config.yaml
arch: "transformer_decoder"
model: "autoregressive pixel model"
dataset: "photos with spoken descriptions (Open Images, Localized Narratives)"
train_examples: 101725
image_size: 20
horizontal_flip: true
levels_per_channel: 4
vocab_size: 65
width: 128
layers: 6
norm: "rmsnorm"
norm_position: "post"
hidden_act: "swiglu"
mlp_ratio: 2
head_dim: 64
fused_qkv: false
bias: "all"
qk_norm: true
parallel_block: false
dropout: 0.1
inner_norm: false
positions: "sincos"
tie_word_embeddings: false
init: "torch_default"
residual_init: "none"
optimizer: "soap"
beta2: 0.95
learning_rate: 0.0023
beta1: 0.95
shampoo_beta: 0.95
eps: 1e-08
precondition_frequency: 10
max_precond_dim: 1536
one_sided: false
adamw_lr_other_params: 0.0012
max_grad_norm: 0.5
max_steps: 9300
batch_size: 256
epochs: 23.4
lr_schedule: "step"
warmup_steps: 180
weight_decay: 0.5
adamw_weight_decay_other_params: 0.05
Rows from block 3, named by matrix and row number. Rows with one number belong to one attention dimension. Each number is 500 + 50 x the weight over the matrix's rms, rounded and kept within 0 to 999. All counts start at 0. Numbers have three digits each.
# q: attention query (model.blocks.3.attn.q.weight, 128x128), inputs 0-127
# k: attention key (model.blocks.3.attn.k.weight, 128x128), inputs 0-127
q.6:635490536543492512492605477527486496551434566406562453469584475404417466456557489572370527405554415589537406378482477476519530530328458495491543493457552370548456500474471498478476457560536519567469512391484507423529414435593494429572478578503450503495489505498522463550430621550534473509475526500507439489408546499503541574584577418483533493521504473555561543513502463470487533498511
k.6:399492635507524496554515497509483572520405447381525534541480541421546447375618424549558518450488464496507435544505411483516525529382439559504579573457544470514525500373493457520517432504506517604434453583464453519491421474557476547549439485446402470555510529538552487455485613610464496578447514487526497528442576527495418428556487558456545484602497590558540516514474565478457461539469
q.7:582564534518414564495468519472547472512528396389514544482496423496399472540505519495474516584509566527432563449524579503455532532506514467502383475480452484482532465555440517488537542532483531481656477418538550501641490424447442484500502505440541460424486421516455414534531600496557514534582451489428602572535474496458551485479487469559486539502465569470605468526528610501491524529572
k.7:380486537475530442433497523534473531489528519530479540505401523471422563413548488575387452489582513451580559587474442534472495476490504545459469529525515538469509543444445571510482584478465546595504559440573536542416463447521553510545483534443482515491468398506443376515433387473495562411519495488429545564528490456547384526453514581474447494497471460489546527509486445554509473424465
q.8:465553472552472436535541406530549477515477510520411471395415469529564538424431436420485394509417604465497624417524524526490454545547520431542471494488413422543521338481495507526518513597499476515592538514524476465517513604506599533506523564508525401493433500606491563518464441544421435503482450403357545532431450436554476356462491450493510522488446555553528485495444468408422473510478
k.8:598604438360471469566570491459664592500428499550411527419511531571568432519485530466512408520425436534389590506547484506539442520517490437586489585529556495485491422568430406507527504518561611502459299467539487512523469528556535533524540587491569532523446571497467612528506424480593466485425449398436513464412486520538508492450460468468442436469452578484543487490503471538538454441377
q.9:460534488525550458514410523483458505537388490551507476512561499552489581523496435444509466494504476492518482580397567510579653444474503519415509524472520499504491370471586509493469484429517489477475427546635595499428519543443602485339518533566571403535554548573546585530503602510581510629501582499454569574495597543505437468453518466496514393460490561525556568544562473501539494497498
k.9:543469494455462500493581417545525503423620432467525459542603525474504553608484473515479572552566544467464530500441484511501571473404491545377433485481506502435510447536482566527367425425426422402531564468473475571382543515430576400459554473494500542422442447527600462507545489578487535597421576519513549539580592518460549563522444377573495545555492570603455603508594538473434543462428
q.10:575526430491548533501504518517565469589487546378477515449484463464532477550500418561450504536529477425508473458408564498451481430552512454430532448494545457546483444513625561539511533504454483469502401408480533568477515504438516551434458478575477441556487519489477457514363492506593486509512537531516623475494469437469440559502517502495514560450499498494529498432581531554471475478560
k.10:545501414499519581472529492424564532556559508347484603523507458536461557524515393509575519502511486519576462565356650509485524525522531481444512518484473423471457466476541501527472486536522445604532349486516545560526486429533461401509354459536495521514513518482462528530354472444550451528559589582540546541472511514540409605522533503502404638514476523456528503475547547469429474486504
q.11:528524508456503544498526556545586479611484533585443440507475378320422387455502496575547462461581513509430477477569404559505472490512531482469556535436461496474427511453542443434470496555543503555427556523573494574585549360484498499524573565530527586487429471582421471553460480463367581526463479547484496476515548520549617541514567502480481532576528579473535532456516526497556448557337
k.11:464396520543525469526497548513537597597464438502293496406537413338485405489507459427551527449462549443375527522527484470558498466520616398580545605502396486506578456498514344462425586546592527549422495449369590478530497333564501545647464473456515625488567559590474497507488455525420467449454454477470484542386551618513509643478459511482485451407384492477528530467432537492522506545447
q.12:586610338527510364454458523442605433509406461529461361512425549436501400510682595493529547454517432536526456569425501514482488502470509516461433486494436489451441560509531524494560470517579473577394408416526512505449502515588525476548552557456576477448584396475554453500518580557530568503529497544422422594469530497432416501460482539499527496580474417487498514453531417585547560515478
k.12:407579476448528488480565493489650450461483314518440372476483498475395450429591626527484575539520450508500533444401533486498532504389569471442455494426435494449483427550519474566554515440483445434557482481573444614511518585510465528505544540441519483464514465510581418404442548562475499478635530481431452532490472567497510550545476486504489477544441497490469476506575536547554488499544
q.13:528497487366438504389554458558406551467528503413473489463508457473602487500496428461442465466429582473536448563414435483466436536595470514446558537528497478560500515503503513534492517582486552663452416435477440511506493489552493438490489536457512521488451561547394478554514456500491464458540535388481446443472463538449476493490509414463510517480445520462479467553509415583530453477555
k.13:530534497440448541537435543508428564505470420449537498529515499506497568471578579434453526452529482489484543551384535484499622521488498493489424505487465465486535534404479594572466505638449480477399549607495591537575474505491557532468550532426430605493467463526472449571526573576488393495358593465504479520513479411515423427514572449501533470516475534480500439517545537589591466555545
q.14:547533537593452407445477521415409539534442555536433533574530539496540506516532499463487472443519553553554391539572488490484363537516569515443498535578472504515526500519490492470530494507555550372355438475480538442400444493538567451509636498576517572514450407442472473430478460507505459457548633483499563506507560470544493531576567378438534559470393423564526477484483371498490588537473
k.14:640410466429595446503449487508464581474424495499493533456516469529501468475554500485476475519520480560509476517433455529455445504450529490534467548491480520504497553571561520542576496503531499416534410389475519542559540433457437646463497514559524606559487506538421528335572503527399537431488501515499484485533584486483507571484566483488562490478444502505493386463626437544530498503535
q.15:478542567536352508517512517476473536494435476456512430328608467542475501501516457573473525440539528555524537596486495491414572555577466496569506536489507502580482454491493476516408472590471475665425609492467534433407464478490434581432440597418565553511522508597548469519516480486418541575559412492445504514479539531514517499503469576446544437492518414465496521574496459502512402475438
k.15:444532461458519569484474463455566447571401519344584522555452526551606471428465554535373451494499464571383524532494518415493463452538524455421564548644485493565507506430581507487534499441530490509510556563484512497469500501369588437474417546390464570475469517597498484540556434465451488489371515427454583497500592548504506438536536436525434492482430548526583515506379424498506364477536