A small autoregressive pixel model, trained from scratch.
Model: 20-pixel images, width 128, layers 6, activation swiglu.
Training: soap at rate 0.0023, 9300 steps, batches of 256.
Rows from block 3, named by matrix and row number. Rows with one number belong to one attention dimension. Each number is 128 + 24 x the weight over its row's rms, rounded and kept within 0 to 255. All counts start at 0. Numbers have three digits each. After the name is the row's rms in percent of the matrix's.
# v: attention value (model.blocks.3.attn.v.weight, 128x128), inputs 0-127
# proj: attention output (model.blocks.3.attn.proj.weight, 128x128, transposed), outputs 0-127
v.104 099:141109165102152128099139109080119137171082113127098133139133159161102114135135155150107106159110117133116121116100121141140103144112099117150140095169147162135119180129136105098124133116133133155093150149103146160112129147139163104117116160162115088106166115114084166133156108131119106153189080150127113086119141137118101108138102148105104123125126149140168115134093088082132142140172
proj.104 103:137123107137102115107136148179128136123143144099137106103185129102162141090094119086117171107141118095149185130124124117134113081125103143140109110097135130113143115132105165139134140131126132096122126142121107171099130116147067115137113094096137140119087152153135147176084136104150120086087115142137141142159153182123124151135107142165150108163119095118106131105087172127128135099113
v.105 085:166093171151137089090145123123159080109130098120126111136138099091116140107136128153137141175122129118075095150145111170147140164132125145116175124152141109112154119148137102133131108132137083152151149178125154129134138132130130140143168121152138120111154102149096132175149149115145108109131137050108140139139200112121130113138140136136182108146121155157131139158139112170136127132122
proj.105 091:147146145101158123140120139135133157119104102183132158147148132126131120116097130112131167134156093156176091124126119135107089136095138088131116109125126153173169126097116149135142102086130141112133050101144109054108101137116153146104152106146116158108130151081138124150130161131137150133138115149144115112126139119112163172135139140120110155110123121063124141145094133117094159131094
v.106 112:142117185144090061120119115137131108125167131084107095134110145113117118144112139129122160115113135117108119145145120172137101134135172161158134126134089094106112126125120135113141116110125133182124130114088116157177133082086177117075096143110139121127141145158092144137116117138148090097096128173164134119129150122200088125130131121129123146123104129148148112092142134155101133142129
proj.106 107:146116122117113114083142124147160158145136083156123096126163145116180144158088099128149164121150136114143158120139126153150148093106135140095122157147100160138113073110160139099140118135101137051105107096163128113170107141099125117120160118167114163133104102081092113121119131152125165119142118119138139143156121151099118122156146089118132105156170149138124123155112152129168137161120
v.107 079:125139154103175127147123139157107148141159066113119127129114091154152128101093121181147109130124140157157110146135109110138111125149172130113126118129163104097096134096133122162119151105141145141109192117113096103145133170166128076152099133130134082141153121143126127118204115152128120138114140148137126122144124168111100115173097121131103116102101163151142143125131167164124120161145
proj.107 086:127146147140169136121100114112147149132126128121109139100137143194129148129166135146163175145132121122148157115092152150137161136160102128127123110132099118110131137125114102074189150120124114137113114193125105171175135095127094126089114169059168175166101189086134132111117147096108100120121123137114112123135153105140121140145125138122124122138123125141146155114122153115122101116140
v.108 090:113139155150121111110063120141150120169155087148120111069121104100153155125108152114179086134113117143114126123142128146146139152090119133164150100130134107135136158117126097149146116067137152135121173105160127087124135159133123101139162101126113137141144133123136142153126140128091117104129143123146132162111092111149126153111146077117135226106117126133111111100102111106128131160146
proj.108 093:099163117117163109149180145147143117092112111155147115135140166146111142118146131162104148122182159080148144108146176126134156143102082118124103110109124139140106112120122151114110076143111133119180099126155127136114128114112106109155163130116128088120118154100100127097071163128125148120145112136099149103096156127147135105140157166093130120110134160137190156138132115149159081132118
v.109 095:105131098113102087132120148108144117098135151111178159127126162096128124065156098135103120168108149132146140117135159155128134121184099137216142066130137120092103100140141114105119128120134103089126176160109121107106121113112164094139134134110130142130129132113112122129140122144139121112129141117135136130144143126085095146145137130104152118200122147122125100145083158095089123141135
proj.109 100:127135159142100091136145108103119114181091068156143103102146114100080120122122161143087167119155135147142082152108136089132101084120128105095110118070133145152112124129078117142141129149118152121128139107131105112112120083179120079135171124133155108123134139121122107145123161149170155078129109150110106145116118117165115126123133095129146141096124111139159115106122128105137163143160
v.110 096:149158140149130152110119122118111101144213155105152073126092143117110153144159160117110150146179120096143134125143132124126138165135118169155137103159111092116123129112152119133099116140170117145094127147122144164109120133118143178110163079123179158126162139093077146134122125132143098100128140149142152116151140132123135125140138133114143126101089140089137091128147141187142119150098
proj.110 086:090169175140090116114146114123118170143070100137099186109144164136140126162094104143132090133135181093150111123143126099140109118120142109148154145154136141171126158117105152135128101136117161076142137157132155068154126159111131126133166119124101113145105123141146122166144093108137142129114082120092172125148107118134149138118128106111135158162154128148147108135141135096095130093139
v.111 100:087159168164104086102114137095144114157117098135127126160138154137085155096096156099162096091123122096083138133139123148117096143107102150126135113159110110124152107113130124132101124106120136167188167158188086116111111157149129151132143173132142140121132095114125141167118128101139104131145145142125152108149139119098126104148166127146143133060146078127118141126124154142148109111126
proj.111 102:103128071134111152133089116155149147104097119132141118118165108120133087152169127115146181107141129140132138152132117095140114145124171106175110124116115126113125145138141141111139099084099163107152088112088109135103133126134148147158124114177110133155140100150121095076086103150114135092132085121149122122096157108100169136117073148098144127146157100148120088117116087116110154122129
v.112 094:133106142097117140167108113167133125133077102108138149138089152105144118088170091153151116133101124148131125088149146126095137153196088121117150122095148127132147118141074081100126139105077111172144075142118096170188120148132094085129099146147111115121126147119122143122148122130093127142151121087105144125147125153149127146126106154145136127129134113122090115137109142122124160099149
proj.112 087:122146074113144115102150114150136098175091101091146129143139103125136138105106145076113134124122113141178136134108088091089106093114183100156102116129112136092122113127114143105131120158141143135120106101136079109159137080115129117115160100121156196108164124148094130127094165172147117116137109137116098118143123130165090135111144136097156122157134149127155148126138125092093131132117
v.113 089:100123099120074152154134152126144123084081175107165114124189126144126124117107134162114157079170123117141133125115122135155148138155153122116111133123122129108126104141107151098131128171144172133125122095145081147130146136132169166097105117091140095108126115140100126154133110094133127144111140132127130120117142078139205165111170154121148112154092117133114147123093158147117133123088
proj.113 090:123125133155154098107124111135091096175164132112072148115107138117129070155129100125114103130082116132078102149148097148103142121161118112170135128129130155151125121101158114107113160170098116131135176147121125146115095114143112145110153111136128170148124114112146089107117110127157150121130109165191152143158103121106114091109129094103140133095163080124114128133129102158143119165158
v.114 105:098159157127109154118094133104085113137130114145112084158124174140120114091168170130162128155131121117160147131131073116142157152115143120097153115132134135132078119135118125118119130122108172133200185152136181141143138134110186135100114142111123123180122127139100159190136081114132120114120147126120115099081146122141136116141129108103128137136157141117146148154120134106099117106124
proj.114 101:098148113118112138111140130163144094144089150132129148122141120115118139165124091135173142103126090100151090100140116139159127164169125136154082126064094124132123137150133128123100131100076130145138124107134110138125105126170133139125161138148124162145157087110134143116108144115180119112152066123146155114175072122112111145115126173146100146112096106105139118081105175109120124132141