Rows from block 3 of a small autoregressive pixel model, named by matrix and row number. Rows with one number belong to one neuron. Each number is 500 + 40 x the weight over its row's rms, rounded and kept within 0 to 999. All counts start at 0. Numbers have three digits each.
After each neuron's rows are labels from the 100 images, of 14848, where the neuron reaches its largest size: "responds to" is what is common among them. Only what is clearly more common there than usual is listed. The data: photos with spoken descriptions (Open Images, Localized Narratives).
# gate: MLP gate (model.blocks.3.mlp.gate.weight, 256x128), inputs 0-127
# fc1: MLP up (model.blocks.3.mlp.fc1.weight, 256x128), inputs 0-127
# fc2: MLP down (model.blocks.3.mlp.fc2.weight, 128x256, transposed), outputs 0-127

gate.185:424464449531490558548517488505527511443449427464528536482511458449509467483545609570475511456518522558503389456486513497510494521535476435481479487483451538482421534474487472493481511488505504595517549450484482456533456565565445528441503516454446477439508454530459416498490512515511428464548598551460500486442522497524475524544515492544502508504461461501455475488480456521535514544550
fc1.185:531539594486483434483506529477589516505538524535438467457463518486495479497502431510483518535516463518516568532510467513472504485510448474529515445484444519468501476526531554483544458506457585383515564532518495514541466450479546512540518477585469504528497506510495498530502486582526544494486415490441581568546492545526598543515520481518485527544586517487510489545552539554512473589487
fc2.185:519460484499454532514542509462494464466448493492457501572435480490483570497494491451513457474540581468539531489524496539482532407452515471522499528545442472507451474470473556578565517475484488601461529489450534534477489562523555492480514478502418419505561443416500552507415499529558567496514550476469483530472457476495482492437507509488491511481491523525586510507482568510492418584518
responds to: text has "man"; text has "woman"

gate.199:477523472530473428507467494484483511465498553461454540509563508548450477526512534478404436510544536472437519499463488548483521581522544475472499529483486517572436547485466468520402476528551489436488508520472567570468509487519492532486426516499470475505483549431478523501458463469516513543513497389490513494524417497410451499417468501512490494560506470516448534560427577490472547484536
fc1.199:579527541460488482444480497533515526494483570452549495483597531489449550530486504513430535498536478563523533485467521536524544513391439530489452552526532505522518508542456578429471490504476509525600476511476528527476469522567507525412522529456479490547594546437475415511467516505511544513527494460550512441564477544487524557488529441551526468537493433523520492485487515470441521475492
fc2.199:459516474559532452497453500495474518494509515475441508520557441442513523560500489521531528579504556484422483483580517461485531527527522496496583487482553549514399547539427566545485513525526474518531448517504475546467527486459459513541510462522483463599529474507487504577482520584439425495546521509574546474498560473457501427440483544493479490493480463480436474542498478493551579450514
responds to: text has "blue"

gate.52:628477516496555468549447494480461512485502557503535577448484451479429447489517525552530556484519568538551551447476544485441460509540515468537490488511483532463476519520485475459463499523548486500509455557511531484468496506470415522547504524414560494568461628516462437483554479471452493431526499497506501488456567535504488544483453521502439467458451543578484474524475483505468519516540
fc1.52:477478512490455507418519510420447512513490503499512512578502505439543496498505442455541508513525446493539474523542466465558488490478521535528539517489527500517521501453514528545582488455492532439460443470474558486445502546473548441479487532606440432502473429482486510549481450522501535527531434484600524534523428493408509449420432535478551557501556505525500464559523541512490532544452
fc2.52:494467520474420495547524487480499449460510471467495434492532538494510455532477501492473483510560501446442516481492472548582498494514621505507565455485430414512542487451500537542439572478475482556445543504518448519500488464527544498501487470523490493488505434460528518523495517440438423483555461444564516572587455472475489522500517480449512510558456428470569421559537508496559494520515
responds to: text has "man"; text has "wearing"; text has "smiling"; text has "woman"

gate.110:527518464523512511547478519528469472549469525511487514475609410463521483444516532476529483498488482518493511506402470508494535475446515466432519504510525480484489478519516482454490539510566437558509472564509531467596493506446422499533467513470481568474566466518457550448531539504451494572474509483442432534417601479459491443551538545501493438468493506525452547429493463548491421511481
fc1.110:502520464441477515531543480549489455550609436553510481489438590554522477552477498494513456511493486500494466527554487514583498479532471488476464487451537537543513500470453475535497462490471517500606490474565490522521506487422578437468484403495498523519511452548552525500556476519539494434556535507524540536568431560512461445500482519477470512497499490506541544507547492462427600458480
fc2.110:448515508510463499510464503485526452444395503474519440496459517528530526502451505502513529487540530487495525524479497510521525429488501580445499491468473455480570495504469545538452531538491446497413522492509484563499578546556514601482412557505528571468548429437525528474495517470468498560607479489445473512540487597494516494448509528508510473517471447503516457531461527502608541462495
responds to: text has "wall"; text has "woman"

gate.17:541495453509545539582503518505549472473444514473471532477502489480566473461505542602467589509470495516510502487423514491456480457492445502456526479476489572475539498466467458462527518474577466515474465547511496442435448512466373490451517516438528527480484566475528468495473487467438523542498596552501460479448533535497540517485444555571492499447453554575472498486450534481535460509531
fc1.17:576443523543545491488445514560493541465480523515564491467460436475455471466561495514496600468460519514494507477425523567506529492563462476536497478498459536498493470526483459428528507454548492527484498509451459525471526461468459430436525545447548428507521581478504494474495550511515527498440557489493392484413558496559454518456487551515525445464438567553480543502490488520446479473528
fc2.17:491580514544556468547442533475538472494547480464550482466531525545558480454557530510467472490529409490567436489517516468435463480517407476486489498388567542535501430496443487513558475511494470486523469475513500472486473496476482490500544559420562518452540480572563452498513528554451473514456458464492441528502511548556474454506487588491494472460546532555463459517448525448509465516478
responds to: text has "man"; text has "wearing"; text has "woman"; text has "smiling"

gate.95:525431473484473545520573492525475472481436447464470510502517490435508473456532549508510438497492530496471428591497500449470450459439484477530545558507526455503410451518503521586504485456594488493499532392562572501498494462500525450470482466429546498438526447551508522497496492534519507536528497530520432554467482529520468467595462563476464475458468513479470551482521523445460558502495
fc1.95:635485525496481418516538499500450459579595548483435542518516430439519403467445510480470452515516543500520478527503466518533452464459476532523554518516480444484499516540564500489477475496539515488470465496571517511493502447425555492516483492473523479538483522468514479428486470534505491510549500453467384549516452560446482436490549501471403523505467512470459501546497489493470455464499
fc2.95:437555448548541531514517476486461464470479511470468522524462523439568512500566483462523526450489498489594463505513533517446444463446503534508589526462486436517530514557439497534500489424471501510494567488611543502474503582520491546494539460546495549504464545486547530605559490525523498459511520478535521528441528485578485486507492525534484409470550468441493453537499567443494496505547
responds to: text has "black"; text has "white"

gate.200:537523478482511459541537513476511568539508539522457593511535447503546534431453559465563499532508525466561500468417504504425535496505521511533566479508511481518490529498556460422471523512514500507487532556438451538570577509549475498563536489438507494426557539516546467496547412538465415456523572461551448494484544500491553402510473538517515508467501543523432512496487504474499493472464
fc1.200:440593509513503506482515491526471540473520502484519457574468554458448518506458431504447465529501499489476475526522538462483503479465543558437528518431530548527530507521533479509448496472479541459566419512446535476408563460455534461507421521490433537521493490502537481515512540382543488502510410549510489422542538523478477577485444497506439574482516512519465463491490572501517555485546
fc2.200:581495568420463488476493551388466459572480549468445481460489535502480484455522526470457429520504566470489482453535442482509521494487474547545514505527477464571518455471490555508497483494548518606486469496505454564429454564508531492508517436541434489525507453459522587494465461551529466542565469518502463560470463543460549520470491512500439546596526504505518517477530507545520497505518
responds to: text has "wall"; text has "holding"; text has "standing"; text has "sitting"

gate.134:489568508564517512457562491504508456489621480506456508529455482493552449509580496495560482532489489493459513518504467520484503485477495519468556507558498492475472491440467509502519443519452474489503515617540504603498498520521510480503487502513563464526492373502568433455473453473562543517497521490554506579564473465505468388549527503461476497493531514491566466491474442563473450482496
fc1.134:486466522519526529481480507521442418555566513514493541484426476522559464449574466428506476477519556526478472524529509519506548491453489415501527541535597507499476469521485570556512469539463481478428493562555494543573493484570532443519433497533530488471536467493481472537546431498460555515474561454454496577495484477533489407511487484469472512556554482495522508496451429554524442448530
fc2.134:533569502548496560476514507443523551481583491486530476538425496554573539495519517548469430473488444526513515527533423507466486456499527490447542511522548530407404503468415548548524521531551517502446468502421539480468521514537592534448563500456521465486524395538491453499501494487509515485507489487562522504494474458515504429493490540458510449494555495469499535455460438492431512542494
responds to: text has "trees"; text has "sky"; text has "grass"; text has "plants"

gate.158:530528623465451443521571503469520530461480520475531521467515544520566516423506548541533492493500458480517505515552430511523404505430501499474513487522527441560498540486497519503479524487472509484459465560552439454565495541477492560550495513441450538601529452527545542507455453480563428484504516519530479488517405517480546496541539513515453536522404461535484503433489487470549504490469
fc1.158:540585585484489485511552506516432485453557505523481537488532511501546509451544466528456467465448476381485495455553496505527479533435471468527501456454524535569517556546496453483438506542435514472516433605472472502493484459530503540516482440482461537584500463510627553478506524531526466453470452477485431486473410475536510502517523503477501512515527497485464496445439491547477479474522
fc2.158:532507514517482514438475487532406447526517491512464495476558552488459569512554567504487430556486451490521454475483537508585501503514468559514494550504502502532476464531466491542498477541482566445566478479467486538427553517544442470467515445477527534442533544431523547453519530652526485462480426440458457485470556480507509460544499526473524495502523511501439497497461584540445478496536
responds to: text has "trees"; text has "sky"; text has "road"; text has "building"

gate.107:514644546589508535514619497485480476444501482494430505511491477493528521493488505523528496529498439547488490499507456468412504490531503445487560524516509478467477506492479463449452472515524487495515489437526546529409451435458497529485524460397491484440501509534517480484491554493525484472478490457492542538587473456481525454579484534554469540520542583519468467497555533482532446576486
fc1.107:462455534524520517465441440456521529429545530520495469500462588492481528500482472486440560546451565514482454422537524529520485499455481482480531508474468496596519513491527451497470475490477478510487426528454478460515484428477491497460530520596440450511519511513496487558496466476574429533556490531477531484493536506496511543525543506449470514495516589468509440554367471516550486408446
fc2.107:581562422469495535564570561504470460544515554464460543529511446502496470463575557537508543464527498572488521428485524521498484465487439455497476517530470464490519414533509449488481457540517543482546482491447559582493512510519415556489550519536558473500520465486492459440430529530501462459430476470537544510425462489457551529505421497530574468506540506531482481484467525551520490550519
responds to: text has "sky"; text has "water"

gate.118:479538486592508442503468505446521475506487558457497522587435499519494512532533519531511510553417455399511497501437479542512495569447557541506543540512543563607518454461514507497478496545513479520473491503469481496499509539562490478529449469464435430479454461545542446573541435471488526488527518542519420500497427479532492482477531414526513543503488470506522455475459488577492446563519
fc1.118:527486408466478557503551489490511596429446449539548548450585465489522446493495487578529515489525420566526485456509545449479494556450478551512426479510490474491460541479495464507456452495551504539543482488436496565511525487438508553565494502476540503512534538430521505487527527526468446530473507517493449467462558470459481500455473520501417446507488512546536556498499565414477568479461
fc2.118:492441554442537465542523480576547428551512558470456478484555551475390513471521547543494525499527587485473522564498560497551497448531469437504433480525424427485544482462532489518463475430501500484530457516572512486457488491460452447523465537472479525453454542438509487488458526526466468477571412532518511555466478516502523516530523505520542506465515522486530481484533529568586478566515
responds to: text has "plants"; text has "flowers"

gate.50:490523444457485540467492499513510508495458518463541526518464421499457532470490503488480457461499522591486597528465492563511459557533548498539470538509491560424542487475515547501455530532545557541474484478457446429494490433478539517474502516534508477466595479475404517606493417535522530510507519545551532493480457584504416497468469460508564507498480413430536465520497496554489504489526
fc1.50:573556558371512603523474488532505456524483553460567475474474464419535481505522496538496491497515482524493486515513490488529496468548504473492496517482468429519476534484560476578457450478581466516423395489510477545503497419479494500431526538539474501457491458519506462512494453538469494495537426462555468489515400524582577456465504530519523546512513458509502500501488477528478572527506
fc2.50:509448454436468571547556495462461484493506464526459550500476508536432458517481548493497528461504521476413496487508514472501513557425482505566489472413480514495487403405512528441489510502530525537519512541513463517519530495476500547433494489432521464512513510374426471508504554468545449527505523569475512476478550523479477497490475562488483503413457511511489549419439475484552446541566
responds to: text has "plants"

gate.215:596442437440433472518535448487485475539507522537424448535487452489541448485455556480514507480542513457569467520509489459497473509488488531555557530488492396493501516542481541501467421498556500513482515410552415474596487517483526513581461446480483487444462517528525515455533492583477495532501530507476497503480477539520460489504539533452440529585486455472415487543537453507462508520489
fc1.215:536522414506616416454458476496489530554544488480521436454498500536492446555458431484523573494472497474488509491567553572532568530496509491509439449443478512478470494440409558458514515555415503465525532613433471466546500482507449527558458507520491492526501518446481472480526497525508527515510513530457551462540529459509540508482532426426503525501530506553558514474495525478485503493479
fc2.215:578523562497448532538484543527541534457477463495478498449525468559456502487489494557561444529522462521379545505451433487583532486570484538492411486553535475525495462486495513447489494525511576453501445511444466506470497527436574506500507498494482527525573436493535503455438540445486510469487548476488517567468466496471520477498540493502561572491489479547537516483450501572577464570473
responds to: text has "black"; text has "white"

gate.181:434608561571489565521509556528510441481542474495483473495486487598541515458455511540492494497476512488534486503520462498537469484450444542489472531533437561493487557483507495511512484479517488429513475503472516518544495522472496580551479547521464488520514438512542465455561431560426487508528514495419603543561447515537496405525567498502462514579507469495469467526523526500503433533567
fc1.181:533485509545434504498457442546531541501499462516482464485571469492471536512498480479484503531516499519530519469499473503519537464588530490481557455507545512507508475521550439465547461439496526467524559522503460513492262482488500494433528457526564501465449525504488538504454558515492459529470477426534511551449506497532473490490512494486560455512468526514594478554527480488498456547465
fc2.181:497524518478535499458534631518501485504492497524486468462538513503456434507548518514523514479496548497518534490474546511501538529491502496527511501491484527498502524525495557495470512514550514523506486505509538500532833491461521535500480507528472435493465467496479480490535503484511508456501517525454507483476549520495495482503502487544483515482498458471527530508492488514503516474487
responds to: text has "sky"; text has "grass"

gate.193:413525477513496491503552489484528519509501456498574449449520546477577546461515508520482481467479494543545401504518433523488521457460509441507490514475440535504420481501496502479440446511524535486498453519568547525518495496552541466455521517527487564425515447484576449525488525424482441477435484500530511547546408502532499393551589450519491503525561451495548500453488450509557477509490
fc1.193:606522475450533494556503504435540546501388504436487529516485499497426481492445527544524443473452488512519509506482519465466563489527530536549509539531477438486514466543445530446562461478513531546588499419486495445440479434474517480465485578526436462466465550465490437519487542521479520573479490504449455460516535557440462527467516498579521503496499461458481478508568538491532512548547
fc2.193:529523459509485472523532458422483520489456421471540514502566487502479556509431474515507495437462449473521473507501501508470550495503506498486481492505499520518558497574475458465481488549486534538450569451535518493527478559499506377482482468549440502498472477406384501457487499470486473539459510543480517449503513514478447488490482466567530520517486396487615483574521397536528455481528
responds to: text has "sky"; text has "trees"; text has "grass"; text has "water"